config.yaml
encoder_arch: "nf_resnet"
model: "image captioner"
dataset: "regions of photos with short descriptions (Visual Genome)"
train_examples: 101725
image_size: 48
crop_scale_min: 1
horizontal_flip: true
tokenizer: "word"
vocab_size: 6471
encoder_norm: "none_scaled_ws"
encoder_activation: "leaky_relu"
encoder_drop_path: 0.05
encoder_depths: [4, 8, 4]
encoder_kernel_size: 3
encoder_stem: "deep"
encoder_avg_pool_shortcut: false
encoder_widths: [64, 96, 144]
encoder_residual_scale: 0.3
fusion: "prefix"
decoder_width: 128
decoder_layers: 12
decoder_norm: "layernorm"
decoder_norm_position: "pre"
decoder_activation: "swiglu"
decoder_mlp_ratio: 3
decoder_head_dim: 64
decoder_fused_qkv: false
decoder_bias: "all"
decoder_qk_norm: false
decoder_parallel_block: false
decoder_inner_norm: false
decoder_positions: "rope"
decoder_prefix_bidirectional: false
decoder_connector: "linear"
decoder_tie_embeddings: true
init: "kaiming_normal"
residual_init: "zero_last"
optimizer: "soap"
beta2: 0.99
learning_rate: 0.0032
beta1: 0.95
shampoo_beta: 0.95
eps: 1e-08
precondition_frequency: 16
max_precond_dim: 1024
one_sided: false
adamw_lr_other_params: 0.0023
max_grad_norm: 1.0
gradient_centralization: true
max_steps: 4500
batch_size: 128
epochs: 5.7
lr_schedule: "cosine"
final_lr_fraction: 0.05
warmup_steps: 450
weight_decay: 0.5
adamw_weight_decay_other_params: 0.01
Rows from block 9 of the text decoder, named by matrix and row number. Rows with one number belong to one attention dimension. Each number is 200 + 40 x the weight over its row's rms, rounded and kept within 0 to 999. All counts start at 0. After the name is the row's rms in percent of the matrix's.
# v: attention value (decoder.blocks.9.attn.v.weight, 128x128), inputs 0-127
# proj: attention output (decoder.blocks.9.attn.proj.weight, 128x128, transposed), outputs 0-127
v.20,092,202,228,231,152,253,217,204,180,234,164,152,184,184,165,156,173,170,229,181,187,126,194,150,235,194,94,205,238,217,195,237,194,248,121,198,145,187,223,183,152,240,250,134,205,150,198,165,158,196,180,180,122,161,209,249,164,146,176,151,176,211,274,201,153,221,272,236,206,227,143,202,207,197,243,208,232,221,154,163,216,185,182,218,158,206,215,268,214,167,226,151,228,149,196,282,117,238,154,180,210,229,170,291,204,174,167,176,124,192,263,221,149,192,172,195,190,247,128,132,174,182,265,241,245,181,260,143,232
proj.20,101,209,225,253,270,169,196,219,209,147,224,219,256,252,221,214,239,257,170,203,160,223,183,266,186,258,221,232,250,219,239,118,179,180,206,234,193,225,254,219,158,141,182,237,221,194,224,202,299,174,184,226,255,191,210,160,205,178,202,236,188,204,206,235,191,193,167,196,202,194,200,253,180,216,229,237,233,201,258,250,149,220,128,214,232,195,208,184,168,245,148,209,157,271,285,146,212,234,270,219,152,252,250,114,280,234,219,228,226,212,225,244,158,206,266,223,203,240,242,203,127,227,179,233,161,140,99,258,123
v.21,115,198,177,142,230,260,232,178,211,199,301,219,264,192,166,208,191,213,195,261,214,295,276,219,231,143,255,203,216,178,252,172,170,117,257,204,173,230,150,150,204,192,207,158,213,164,190,193,203,249,214,182,225,150,167,128,182,186,182,193,168,113,128,261,142,245,189,168,221,261,202,221,254,107,160,164,127,218,226,185,131,127,243,179,218,202,237,249,220,249,155,232,191,155,203,198,188,183,209,165,152,239,165,220,170,181,241,171,232,212,245,205,204,178,134,232,253,205,234,185,262,168,223,280,157,203,202,161,205
proj.21,117,281,191,220,204,150,213,151,217,307,165,191,189,188,194,194,210,173,168,163,153,178,244,204,154,247,213,133,125,183,207,248,239,241,175,216,248,147,218,214,262,143,224,164,241,252,218,169,192,165,174,134,213,215,278,170,252,227,154,174,235,174,235,146,268,237,207,251,216,180,250,213,166,221,199,221,278,182,234,242,222,251,272,264,200,158,146,195,169,181,144,205,232,229,159,229,277,246,207,196,200,151,248,181,272,134,182,238,185,194,237,120,150,190,188,184,247,168,267,155,218,176,156,202,266,224,223,225,218
v.22,106,236,221,196,218,269,239,229,198,156,198,183,155,174,157,213,190,216,133,197,208,232,244,227,251,199,164,211,145,112,139,227,141,156,192,261,240,199,190,187,230,240,224,242,227,188,170,166,324,199,244,215,211,169,147,188,238,207,245,245,158,211,240,200,186,264,282,224,192,149,197,154,228,197,209,198,184,196,229,219,144,223,223,138,210,219,125,258,251,174,250,233,176,227,203,183,172,181,125,140,247,182,196,237,151,226,141,221,207,105,233,196,195,166,174,231,241,165,152,118,145,189,234,140,211,190,269,204,117
proj.22,102,194,169,232,227,152,184,184,237,246,182,268,178,213,148,179,227,236,224,199,179,237,191,219,82,148,145,248,246,194,280,190,254,189,231,134,185,199,205,145,159,163,228,204,197,241,181,222,147,203,286,218,188,174,185,196,219,182,106,210,210,283,132,209,147,214,205,194,177,184,167,130,297,190,178,214,272,191,208,170,216,202,121,222,263,230,135,222,222,245,224,251,270,204,239,162,198,251,202,259,153,241,190,182,284,206,224,159,215,161,172,237,237,156,198,196,176,242,234,238,170,215,142,231,250,222,161,229,162
v.23,090,233,213,270,217,289,195,149,193,246,219,263,236,168,258,242,229,187,202,114,206,211,194,147,232,169,143,226,240,228,229,200,224,247,180,181,220,243,195,217,128,203,152,187,202,172,146,269,231,153,211,173,209,171,162,236,186,129,180,155,285,131,217,168,199,292,227,203,226,209,153,284,206,192,255,243,241,185,177,182,240,214,184,224,192,233,143,213,170,160,224,126,164,208,225,255,216,234,187,210,175,241,315,192,178,240,242,255,216,223,219,168,171,170,216,169,261,244,136,228,147,213,271,146,176,235,167,165,192
proj.23,093,138,172,216,157,238,158,216,139,127,109,199,211,221,232,244,213,263,208,185,166,227,263,201,200,204,169,207,221,181,177,230,191,160,276,252,215,214,204,155,217,183,182,196,193,175,188,151,217,174,169,177,251,269,190,188,218,236,150,181,202,186,194,226,209,132,192,262,267,141,240,150,201,250,149,249,169,274,192,241,248,240,180,246,139,172,200,193,189,222,155,226,215,187,222,131,165,137,228,188,139,198,178,203,253,250,206,182,224,186,113,211,291,229,263,158,147,225,191,266,263,207,240,278,144,176,159,201,114
v.24,109,184,199,143,236,229,262,157,154,147,182,188,222,134,212,175,172,242,202,207,176,214,220,188,185,293,167,200,159,186,93,245,218,243,212,190,187,180,188,189,161,212,210,222,232,113,248,238,243,186,299,176,189,133,171,138,160,200,150,170,289,173,183,146,179,189,207,204,155,207,223,155,219,164,145,209,220,175,220,270,166,144,166,151,180,186,245,213,172,265,167,154,244,193,224,246,195,247,204,216,137,256,146,261,206,248,213,223,237,211,200,123,196,213,147,224,142,189,221,250,210,147,222,142,127,198,129,231,246
proj.24,103,199,276,248,142,171,180,209,184,251,179,197,232,212,204,233,199,194,180,170,220,253,284,187,191,215,228,92,191,213,193,180,173,205,187,180,194,236,230,193,159,224,157,227,246,137,57,177,166,178,158,200,185,246,261,209,200,237,211,158,148,198,181,208,133,271,180,204,252,230,200,239,233,179,167,168,217,164,91,196,263,144,214,196,233,194,221,231,181,170,167,172,253,212,190,101,190,137,234,184,208,143,172,192,238,130,163,135,240,159,243,248,230,253,265,207,225,185,250,180,231,186,181,218,283,187,231,192,223
v.25,097,250,133,194,183,202,252,194,268,227,170,221,168,184,162,290,231,205,241,183,156,209,195,190,186,190,210,267,203,207,186,167,146,142,155,193,243,194,181,228,214,245,174,124,172,186,235,150,140,297,159,262,276,142,186,198,92,237,187,215,193,136,222,245,181,153,158,185,294,190,253,250,260,220,279,188,190,207,174,217,115,145,259,166,169,259,194,229,256,227,179,201,196,229,192,194,226,195,217,245,134,227,227,158,183,236,228,207,123,183,228,146,241,224,172,216,208,215,194,145,207,200,211,233,171,206,217,263,240
proj.25,102,272,209,183,156,255,211,230,152,248,166,125,193,138,177,139,172,217,183,189,172,256,237,261,185,221,212,236,223,242,212,200,217,269,157,221,228,216,117,215,177,191,259,195,229,206,187,162,211,214,275,231,171,222,153,177,215,142,134,215,134,197,298,106,190,211,218,235,190,275,228,203,148,210,193,248,121,230,242,172,238,160,203,235,248,216,187,224,153,135,202,167,219,170,189,190,235,173,253,248,192,139,166,186,191,134,185,234,177,151,139,143,177,181,271,245,169,195,215,98,233,209,249,172,225,184,216,243,182
v.26,100,242,180,141,184,193,291,216,201,178,149,132,186,129,233,238,229,233,272,233,208,234,200,190,201,186,177,199,192,244,200,211,203,218,218,259,142,166,270,144,281,249,177,142,157,167,176,211,212,193,156,242,198,198,157,247,243,192,227,192,191,164,188,217,220,152,134,200,219,280,163,215,146,276,189,159,168,183,179,176,196,222,232,257,247,205,200,239,142,205,163,265,199,172,212,187,147,204,199,184,226,207,160,162,283,130,248,197,239,120,199,208,186,195,154,192,179,199,215,194,186,157,138,210,230,67,300,159,154
proj.26,095,176,249,249,283,217,233,193,208,215,195,237,157,242,126,112,204,219,135,283,207,137,142,211,211,197,196,161,151,185,196,272,127,160,166,195,172,206,140,224,199,202,259,213,258,226,234,175,244,143,233,191,204,158,196,157,185,138,220,247,216,171,167,124,243,201,159,178,234,204,218,255,211,148,178,220,224,186,153,201,163,224,241,196,155,206,179,295,240,196,228,147,163,157,159,134,192,241,218,159,202,124,220,211,159,251,158,280,185,196,168,167,115,245,217,207,259,298,216,197,190,205,163,187,182,205,198,228,237
v.27,107,161,156,226,215,251,236,242,205,234,227,190,183,163,263,116,187,171,228,210,279,211,147,198,178,272,286,198,205,126,238,146,212,200,199,236,256,208,183,146,205,140,182,155,264,192,189,202,192,140,216,264,122,147,243,212,247,190,129,230,163,147,190,252,224,216,209,255,186,226,153,206,157,147,194,250,128,249,229,280,242,181,188,254,219,166,148,195,134,168,180,209,205,164,154,210,212,190,254,182,182,250,153,203,221,201,257,195,218,253,163,222,142,164,256,170,165,237,202,203,222,295,235,226,206,165,155,225,240
proj.27,102,228,218,208,286,198,219,150,110,184,216,236,227,218,217,227,202,153,188,198,209,204,250,185,215,152,188,175,212,242,133,204,292,158,247,210,130,143,234,234,273,230,214,221,202,235,239,206,225,190,169,167,232,230,244,162,137,140,182,181,216,149,273,179,133,213,254,177,245,178,159,185,159,218,213,190,242,238,261,171,190,248,158,204,124,217,216,249,184,184,135,237,173,177,173,173,220,190,145,117,236,182,239,172,243,153,247,251,190,234,208,134,238,267,188,245,206,255,150,273,184,174,193,157,178,221,240,103,159
v.28,091,176,162,219,193,206,216,260,169,145,116,128,286,234,175,206,265,240,234,211,206,157,194,222,143,262,182,240,225,138,179,214,113,291,268,224,242,182,218,212,153,170,186,235,221,276,260,166,231,218,266,158,177,166,243,180,178,186,151,119,259,185,268,168,199,173,211,174,206,270,220,233,267,230,221,189,155,175,187,248,213,119,190,210,198,249,194,227,225,239,177,201,179,262,245,146,243,220,212,182,240,145,220,221,148,218,138,238,257,282,193,192,241,216,216,179,166,182,174,208,174,207,184,134,221,201,190,235,219
proj.28,097,231,188,206,217,181,220,226,188,166,195,195,275,209,173,171,174,180,169,158,263,248,222,136,227,199,203,236,251,260,209,197,208,150,162,234,136,239,137,228,215,242,195,212,161,203,199,230,190,124,184,248,191,202,109,242,208,233,217,250,204,217,150,240,170,199,201,215,181,176,244,181,248,156,128,283,155,270,128,147,204,198,207,210,140,223,169,220,155,224,295,165,257,219,193,191,186,172,238,227,143,259,181,165,243,156,163,96,250,237,208,231,191,242,173,182,288,151,153,174,255,118,255,170,228,165,213,190,234
v.29,092,168,171,198,201,146,244,266,181,208,187,202,238,191,165,164,181,243,243,238,268,258,251,266,216,132,262,235,161,139,178,223,193,216,243,254,193,280,222,203,256,228,196,98,241,242,219,165,288,218,254,247,280,231,166,190,256,225,257,184,184,207,162,239,164,178,206,168,265,262,231,177,207,172,235,193,184,140,247,205,174,129,190,177,322,223,215,213,245,239,161,233,197,219,238,165,218,243,161,183,268,248,202,168,185,225,171,240,219,158,265,215,201,222,134,210,213,206,250,178,221,219,187,259,199,208,213,223,245
proj.29,084,224,194,136,284,183,198,189,242,276,194,200,158,185,189,158,257,171,166,259,120,223,183,125,151,216,213,225,152,200,176,201,257,203,202,161,229,225,177,217,216,149,242,235,176,245,179,180,170,161,222,200,242,186,206,179,217,273,149,206,236,294,189,230,215,186,161,201,126,162,198,214,232,136,149,219,214,203,176,183,172,206,266,198,252,213,161,165,193,200,200,182,259,257,156,220,156,288,192,189,157,181,190,206,283,154,242,299,195,229,157,194,100,191,260,182,221,191,237,161,232,206,181,126,267,253,267,158,215
v.30,105,197,157,135,156,296,160,151,117,178,244,214,227,168,200,174,178,155,266,223,188,151,197,241,206,246,155,229,246,239,187,239,235,185,215,233,211,148,190,181,149,218,312,208,244,208,185,249,129,169,134,184,152,115,180,199,174,207,251,252,169,158,91,245,209,151,228,217,243,210,184,130,244,145,216,180,193,220,221,222,160,205,232,172,139,178,199,244,199,179,165,232,221,183,162,251,185,161,254,223,164,227,199,287,239,190,194,167,268,145,247,226,177,201,232,184,213,219,206,252,196,186,223,238,141,253,221,193,260
proj.30,103,185,283,161,200,166,189,184,214,275,202,214,226,221,207,285,219,220,126,203,204,214,252,259,193,240,265,192,127,173,182,152,142,217,196,143,189,184,215,191,173,113,221,185,269,192,156,208,225,205,211,166,224,248,212,194,236,184,204,105,233,186,257,206,136,278,174,246,147,201,196,135,172,190,222,223,231,151,226,200,275,213,201,104,225,142,152,210,199,174,141,238,137,230,237,162,261,204,293,172,234,246,254,132,176,229,186,204,257,254,180,214,198,176,200,283,176,196,173,201,132,228,211,220,226,172,193,208,212
v.31,088,235,200,138,177,215,214,207,209,232,150,175,123,190,174,251,187,207,164,247,240,169,171,158,161,268,175,152,178,211,234,133,184,179,274,202,222,218,154,245,269,154,220,184,241,147,282,174,272,264,220,198,235,193,231,191,181,263,129,150,239,216,240,170,269,154,136,185,202,212,186,255,199,303,174,149,201,193,169,235,238,220,238,161,253,243,198,168,190,204,181,224,231,142,152,172,249,184,184,168,158,193,223,122,194,173,106,149,213,274,256,176,223,188,153,189,152,198,179,227,237,196,144,154,172,169,209,168,148
proj.31,088,273,193,247,238,178,221,185,165,190,202,191,224,222,155,181,137,237,194,142,218,203,136,261,242,189,169,149,222,206,202,217,220,217,203,227,194,188,158,194,209,206,253,192,205,250,214,174,167,199,253,204,150,135,208,254,164,200,209,241,180,174,268,215,165,180,211,114,196,174,267,300,340,199,159,211,156,206,194,199,193,157,268,232,203,250,175,217,144,211,227,121,207,204,218,286,191,176,220,213,220,200,190,261,138,183,142,224,155,208,235,196,190,322,130,214,224,193,129,193,233,137,216,218,248,189,209,177,279
v.32,101,234,207,257,226,161,181,260,212,223,212,215,220,240,163,300,245,251,201,179,118,205,208,233,268,250,208,258,181,176,178,168,174,227,205,225,196,252,242,206,209,217,211,195,157,109,155,159,166,169,246,161,219,166,173,176,127,184,208,222,189,210,245,171,108,141,223,230,207,73,211,213,281,217,215,150,187,133,225,207,187,229,218,229,252,212,219,244,210,193,227,156,121,195,225,201,182,166,125,172,189,208,253,129,194,162,181,247,223,123,201,171,182,265,169,211,147,164,199,153,210,170,191,204,294,148,159,208,203
proj.32,102,139,229,146,187,155,228,191,220,185,203,139,153,157,197,145,197,166,180,285,146,189,244,204,193,242,190,181,228,207,238,213,169,222,102,141,151,233,133,163,177,210,174,199,146,235,173,180,206,206,246,212,206,205,209,236,234,147,215,232,127,254,186,201,202,189,214,228,142,232,151,207,249,233,191,222,157,221,163,223,219,139,164,254,190,237,247,258,219,263,260,229,276,184,143,242,185,133,224,228,172,133,134,196,245,225,199,178,183,189,241,248,228,108,274,235,246,116,272,196,162,273,167,208,175,188,217,232,236
v.33,100,228,161,248,133,169,236,188,193,238,109,179,200,195,215,194,184,193,299,245,266,172,184,248,220,230,96,213,175,184,167,235,197,181,157,234,222,280,259,252,223,234,234,149,134,168,227,173,239,238,224,221,162,186,151,257,189,194,222,180,242,212,258,219,264,216,240,167,229,165,168,189,241,195,234,190,161,204,266,169,204,147,232,122,226,265,201,178,182,149,241,275,213,225,197,199,206,150,220,265,211,227,153,145,207,202,165,193,109,161,270,197,191,173,191,215,236,259,119,176,190,177,190,222,145,274,241,218,184
proj.33,091,199,221,179,254,208,168,229,168,220,147,267,156,167,207,254,243,152,139,216,121,235,245,265,153,194,160,299,198,223,201,185,235,240,205,201,259,254,179,162,167,160,193,259,271,246,222,223,192,196,251,252,209,128,167,239,225,238,222,310,158,194,242,163,134,189,157,194,145,180,210,179,190,155,153,247,179,195,179,218,175,192,230,180,212,234,212,207,201,220,203,180,255,209,188,151,208,304,270,252,154,258,114,192,207,210,176,265,224,185,162,179,220,229,253,194,113,243,186,195,159,179,219,203,240,150,165,228,197
v.34,086,177,197,214,219,226,158,212,200,238,243,186,180,199,207,211,217,195,172,173,182,135,221,135,279,218,281,84,177,218,275,127,195,292,230,264,228,225,165,217,262,177,243,204,215,196,144,261,210,218,277,271,160,222,234,175,232,147,211,172,89,211,201,205,243,223,201,238,122,203,200,200,249,180,210,167,256,161,179,207,167,263,203,185,278,231,229,219,120,174,142,173,187,218,225,235,194,192,205,256,196,196,228,193,162,270,221,243,204,211,146,200,142,167,216,154,221,170,133,193,252,211,184,160,193,260,187,196,245
proj.34,082,201,183,216,187,155,206,246,205,154,148,192,233,234,257,183,200,281,260,230,240,220,269,177,229,188,201,234,134,229,182,157,248,247,256,160,199,122,199,183,214,166,200,126,269,214,274,169,178,212,161,190,236,238,198,212,120,184,261,195,272,244,230,210,203,135,186,212,214,164,207,239,95,196,206,250,174,229,228,235,226,135,144,179,179,203,232,219,159,231,235,179,213,195,154,210,174,212,152,158,158,136,204,229,283,228,151,210,167,221,274,204,197,158,181,309,192,197,117,215,193,184,136,168,163,216,243,249,230
v.35,082,180,243,221,178,187,178,199,188,185,162,160,173,218,177,217,169,125,214,203,130,152,124,215,239,338,197,212,130,140,248,180,220,269,179,205,188,220,189,181,168,228,229,165,230,185,167,203,194,222,256,179,153,183,208,219,150,197,197,195,205,292,225,160,255,164,224,249,225,167,145,158,222,210,180,269,230,156,223,248,241,220,161,191,194,245,264,248,142,158,279,283,164,215,227,196,235,111,219,227,193,182,154,221,164,199,194,181,242,271,200,168,206,200,150,146,181,195,230,111,217,268,231,203,202,247,256,243,250
proj.35,085,214,193,186,251,197,159,190,233,156,220,247,230,160,232,238,182,287,165,207,293,245,308,272,200,200,219,254,216,266,205,148,240,221,209,147,150,150,164,200,158,204,211,184,129,195,166,278,215,157,213,144,256,167,192,249,180,181,268,199,158,146,158,234,134,216,210,174,122,165,140,208,202,192,175,188,150,175,118,191,206,149,189,220,224,247,188,224,189,215,163,205,276,200,163,152,220,173,157,193,242,208,236,191,257,187,202,214,158,146,244,195,223,165,202,245,193,212,134,210,120,231,176,170,238,99,175,176,191
v.36,096,239,143,246,213,178,162,164,210,323,237,251,240,181,171,222,252,252,194,183,256,191,213,186,150,211,178,163,250,244,270,192,197,231,231,204,144,206,177,218,209,234,113,205,214,181,214,269,233,235,175,181,236,110,160,221,195,191,214,209,250,213,223,236,172,204,173,169,219,227,184,172,212,236,216,180,160,226,201,180,250,201,213,184,109,126,223,183,179,149,243,231,198,138,212,205,273,196,237,199,152,260,204,174,267,184,162,190,130,281,276,209,254,166,146,218,207,161,212,237,275,225,249,289,239,194,135,147,181
proj.36,096,162,217,179,227,252,235,217,168,139,150,195,150,227,267,193,122,159,184,144,208,218,183,233,219,169,194,162,211,161,258,239,211,180,184,245,182,237,256,199,192,180,230,155,172,172,253,192,138,275,162,204,179,206,193,225,233,202,222,192,168,130,237,168,174,211,205,197,247,138,255,252,202,230,127,253,138,261,187,218,164,144,262,236,157,165,204,154,235,204,112,157,165,148,251,274,225,145,238,196,194,182,189,267,184,163,250,184,182,206,160,62,196,230,203,126,187,215,266,210,252,208,210,192,179,137,197,164,188
v.37,112,207,196,153,229,206,279,168,289,220,182,229,180,203,216,118,165,164,187,213,259,198,215,190,185,207,286,194,176,203,163,258,237,178,182,207,147,178,168,200,156,255,189,256,272,175,194,119,199,195,146,215,176,135,129,236,227,210,180,244,250,247,160,221,237,190,194,151,201,241,211,230,199,132,184,214,215,205,229,255,234,169,190,208,173,124,166,168,226,189,264,193,255,181,242,159,210,178,235,51,192,210,196,147,234,235,195,271,209,205,300,196,277,192,148,235,174,207,242,178,275,205,242,202,170,174,179,200,170
proj.37,108,165,268,185,252,250,132,189,196,231,203,217,167,261,145,173,122,143,181,229,243,202,146,223,169,199,143,136,194,205,236,226,252,212,227,221,157,219,239,207,204,147,191,256,194,133,182,238,188,231,202,177,195,167,265,185,244,211,188,178,173,98,204,201,150,212,214,282,279,186,195,215,167,269,278,171,211,186,222,148,214,188,246,221,176,207,166,191,202,188,127,136,208,220,172,153,220,244,220,242,178,198,207,249,193,123,251,184,160,170,165,224,197,156,229,136,158,271,275,256,242,241,216,153,184,219,275,154,263
v.38,089,218,188,197,192,213,168,169,215,216,208,185,198,168,163,183,211,213,151,133,194,148,170,196,198,164,254,211,252,235,278,184,176,238,165,74,168,119,173,129,217,179,212,145,238,243,188,233,151,155,194,262,218,96,234,235,163,164,160,149,168,153,142,262,140,146,199,154,194,201,205,250,180,216,224,211,162,280,116,235,215,217,225,233,132,169,201,253,230,201,158,187,211,207,173,185,233,232,174,199,164,208,171,279,237,224,249,143,194,211,235,207,113,201,205,199,216,265,141,211,220,159,221,225,205,194,183,192,299
proj.38,084,223,171,210,200,196,213,213,197,211,146,193,258,253,216,227,202,272,197,168,237,179,220,222,189,195,211,161,148,236,161,159,207,215,154,319,207,179,226,230,273,132,282,163,200,162,237,117,231,197,187,179,267,234,186,111,186,207,185,182,167,165,185,174,240,172,198,185,219,233,182,215,169,236,175,196,177,262,249,195,256,272,271,213,209,182,188,228,176,224,145,159,97,211,199,225,260,143,240,156,195,168,257,130,184,178,234,192,219,326,192,198,218,140,259,243,263,179,173,225,191,180,236,215,151,185,130,189,176
v.39,118,218,194,187,196,206,170,168,183,184,94,147,219,138,181,258,202,226,120,200,194,163,145,153,154,171,185,211,178,245,239,210,141,226,201,206,233,154,224,253,128,249,174,244,181,275,196,170,153,250,168,233,209,197,190,281,179,102,241,210,189,278,228,205,189,181,270,231,277,196,181,222,221,204,202,156,252,187,166,174,170,192,179,210,141,163,332,186,186,197,182,189,178,213,212,188,247,221,148,211,240,204,240,181,208,225,139,206,158,194,136,219,270,140,260,244,241,169,143,212,147,151,208,208,182,199,262,155,162
proj.39,115,204,198,215,214,211,205,352,260,187,229,180,262,257,211,169,206,220,247,219,258,194,211,171,232,172,202,230,234,228,225,170,241,223,159,190,203,235,211,239,195,169,288,202,201,167,241,192,302,251,177,203,233,195,104,142,257,269,223,240,208,181,109,182,194,207,168,258,142,153,282,214,198,192,213,251,128,159,276,210,237,166,175,181,263,153,230,191,231,220,173,218,217,247,253,170,210,239,197,257,168,249,184,236,217,280,214,196,263,181,197,189,198,218,206,276,224,259,192,231,170,201,208,202,206,180,213,263,202
v.40,116,197,168,191,190,153,241,134,216,195,179,194,188,184,171,262,186,165,138,191,174,192,168,160,223,152,199,204,154,215,185,257,126,236,170,241,178,199,235,130,203,246,184,120,250,151,166,219,177,130,288,155,234,139,289,163,191,229,147,248,150,189,221,229,221,230,155,185,228,116,248,160,204,153,259,259,140,210,211,219,176,201,185,122,205,223,200,207,192,202,233,171,146,257,206,127,126,225,249,218,181,147,216,229,90,240,198,218,201,129,234,163,156,186,147,143,187,162,165,212,216,242,192,197,219,172,181,248,207
proj.40,114,155,227,118,148,213,208,237,221,245,164,199,245,181,230,210,252,285,247,264,207,181,221,270,174,206,208,179,186,277,201,160,246,243,156,163,174,199,174,111,205,189,257,206,204,177,173,254,117,186,238,296,273,257,155,197,194,164,225,152,219,269,195,144,211,138,168,209,255,169,140,243,161,178,195,200,179,179,150,195,229,212,235,213,199,237,219,226,183,178,220,204,206,217,200,154,187,246,236,229,195,178,153,180,216,115,210,225,109,137,233,260,223,221,206,253,207,179,233,150,181,172,252,101,202,195,205,198,127
v.41,096,167,227,206,196,145,196,155,263,244,118,131,167,178,194,195,201,199,204,137,231,238,195,176,122,172,141,188,219,132,214,233,221,230,169,248,214,195,170,220,200,255,195,232,248,210,274,166,196,153,141,195,150,193,215,217,162,216,133,180,195,211,205,136,222,198,200,219,184,195,208,179,259,314,243,152,202,166,168,204,238,243,214,184,163,218,166,207,183,182,253,176,210,172,229,212,184,287,230,174,193,124,181,220,302,249,164,247,152,129,218,288,283,165,209,280,163,204,223,215,171,222,254,218,164,207,136,267,219
proj.41,105,167,156,191,233,214,171,277,111,167,192,141,209,226,190,152,148,211,167,186,150,162,150,208,224,212,203,186,261,249,130,184,216,182,168,181,219,183,157,277,207,171,121,155,230,105,221,196,214,185,203,260,184,166,160,199,249,184,242,217,101,247,181,202,74,237,188,172,264,166,217,190,242,189,214,207,218,202,144,138,202,221,177,141,139,190,203,191,211,230,180,153,148,169,191,150,211,216,208,213,252,292,270,221,139,203,238,126,167,198,176,204,163,196,204,219,195,243,148,173,258,161,194,174,223,155,165,142,180
v.42,101,235,236,186,190,251,169,186,204,212,152,192,193,217,228,188,238,269,207,234,159,222,168,267,189,219,221,260,188,252,257,176,220,191,241,209,234,255,236,178,190,159,201,180,230,197,187,170,202,261,211,143,222,255,262,183,200,229,193,205,182,253,197,248,149,164,271,220,220,169,175,275,183,262,166,237,182,188,148,210,217,173,208,253,162,278,205,179,260,268,254,136,185,203,174,208,264,236,184,197,270,190,202,233,199,196,165,170,249,200,191,342,156,204,108,199,186,177,246,186,217,183,202,228,227,80,208,105,264
proj.42,106,225,135,194,250,199,263,158,285,220,198,142,272,203,167,273,180,234,205,159,164,146,251,212,207,234,236,123,214,244,175,186,199,161,125,205,174,234,232,192,175,180,276,235,126,229,225,194,336,179,182,174,163,153,240,178,223,145,165,244,190,191,186,260,240,244,193,147,164,190,177,272,218,136,178,192,187,215,167,221,137,233,190,231,181,239,230,193,148,214,178,239,219,236,212,255,225,188,175,160,152,263,208,154,153,217,246,163,164,260,228,170,185,202,206,201,252,230,195,157,108,175,241,222,257,212,153,194,208
v.43,093,169,217,225,185,176,211,158,232,185,127,238,200,194,178,191,279,111,136,219,185,145,161,188,218,243,147,246,159,214,157,196,85,209,148,211,159,178,225,216,242,220,222,125,170,186,163,205,192,201,219,194,209,207,226,144,142,248,168,205,264,195,151,264,212,254,213,298,121,178,178,127,180,132,228,177,216,202,143,240,249,182,216,231,209,212,222,158,255,275,166,219,243,263,213,236,181,268,175,206,252,267,157,143,203,212,192,221,117,244,194,150,208,194,206,238,237,163,193,157,218,154,251,219,246,185,170,215,211
proj.43,100,222,205,252,239,284,178,244,213,228,209,131,149,194,148,232,210,209,199,199,164,193,255,259,227,109,218,216,227,198,222,151,230,245,103,238,199,185,287,161,166,206,167,182,180,181,205,249,267,220,198,193,200,219,195,167,161,205,247,262,137,182,177,152,226,120,204,162,194,262,201,226,199,229,185,146,233,267,255,146,155,203,175,266,205,135,213,270,219,214,151,140,250,201,184,168,148,278,157,285,194,170,221,144,241,201,179,141,205,182,196,253,171,219,169,163,232,289,247,203,152,226,218,179,184,194,220,232,202
v.44,099,223,278,217,265,213,272,130,212,155,221,194,262,230,191,239,214,193,205,226,170,221,200,250,150,183,228,194,181,205,216,216,214,197,204,153,191,246,232,250,168,209,79,168,193,183,209,224,144,278,228,242,193,209,245,207,92,202,228,233,179,228,204,206,139,195,233,230,304,251,189,288,238,182,245,145,184,216,181,213,212,139,238,109,175,203,237,219,267,148,212,230,198,168,173,167,222,147,187,300,172,228,193,264,210,150,191,229,211,197,166,240,156,223,235,223,228,233,274,196,208,242,175,173,169,231,241,146,242
proj.44,104,248,179,187,159,218,169,159,190,238,235,140,157,130,284,176,213,188,147,86,192,234,315,185,234,244,226,227,230,125,152,208,193,187,205,201,205,205,163,180,237,131,268,194,224,263,186,168,203,172,160,187,202,241,127,154,262,183,192,196,187,127,186,162,193,215,161,214,230,222,194,221,218,170,226,248,134,140,161,210,191,193,190,183,243,232,150,167,180,233,262,230,224,268,137,229,343,202,186,214,231,193,250,132,246,198,228,202,209,193,177,172,189,255,172,170,205,249,187,187,184,210,238,185,196,189,171,229,129
v.45,111,164,246,220,226,211,222,236,211,107,196,146,230,155,216,186,200,175,182,201,167,274,178,183,185,204,226,238,158,73,188,115,177,178,161,220,199,204,195,215,130,198,160,291,189,289,189,185,234,168,169,124,193,216,198,155,178,174,221,149,175,159,215,233,196,222,168,197,182,247,247,234,108,213,170,276,160,218,155,183,183,207,165,201,137,253,234,175,141,247,172,225,194,211,203,238,217,282,263,179,164,145,198,239,118,235,230,202,257,205,214,213,221,220,244,219,253,163,165,187,132,190,186,183,119,237,231,266,195
proj.45,117,258,109,203,153,214,168,208,211,255,148,232,190,164,152,179,193,219,238,183,219,151,249,164,223,164,226,250,203,266,183,276,207,150,239,276,237,219,201,206,238,265,132,174,185,212,112,210,214,194,199,175,167,182,146,198,188,244,157,249,260,155,159,231,222,336,234,236,218,217,189,112,234,170,206,190,216,225,215,216,220,223,153,234,179,188,151,235,278,185,215,198,180,219,182,89,208,213,123,175,175,308,270,220,201,190,187,163,210,183,157,175,243,199,145,204,190,210,166,219,236,135,213,210,212,194,204,193,173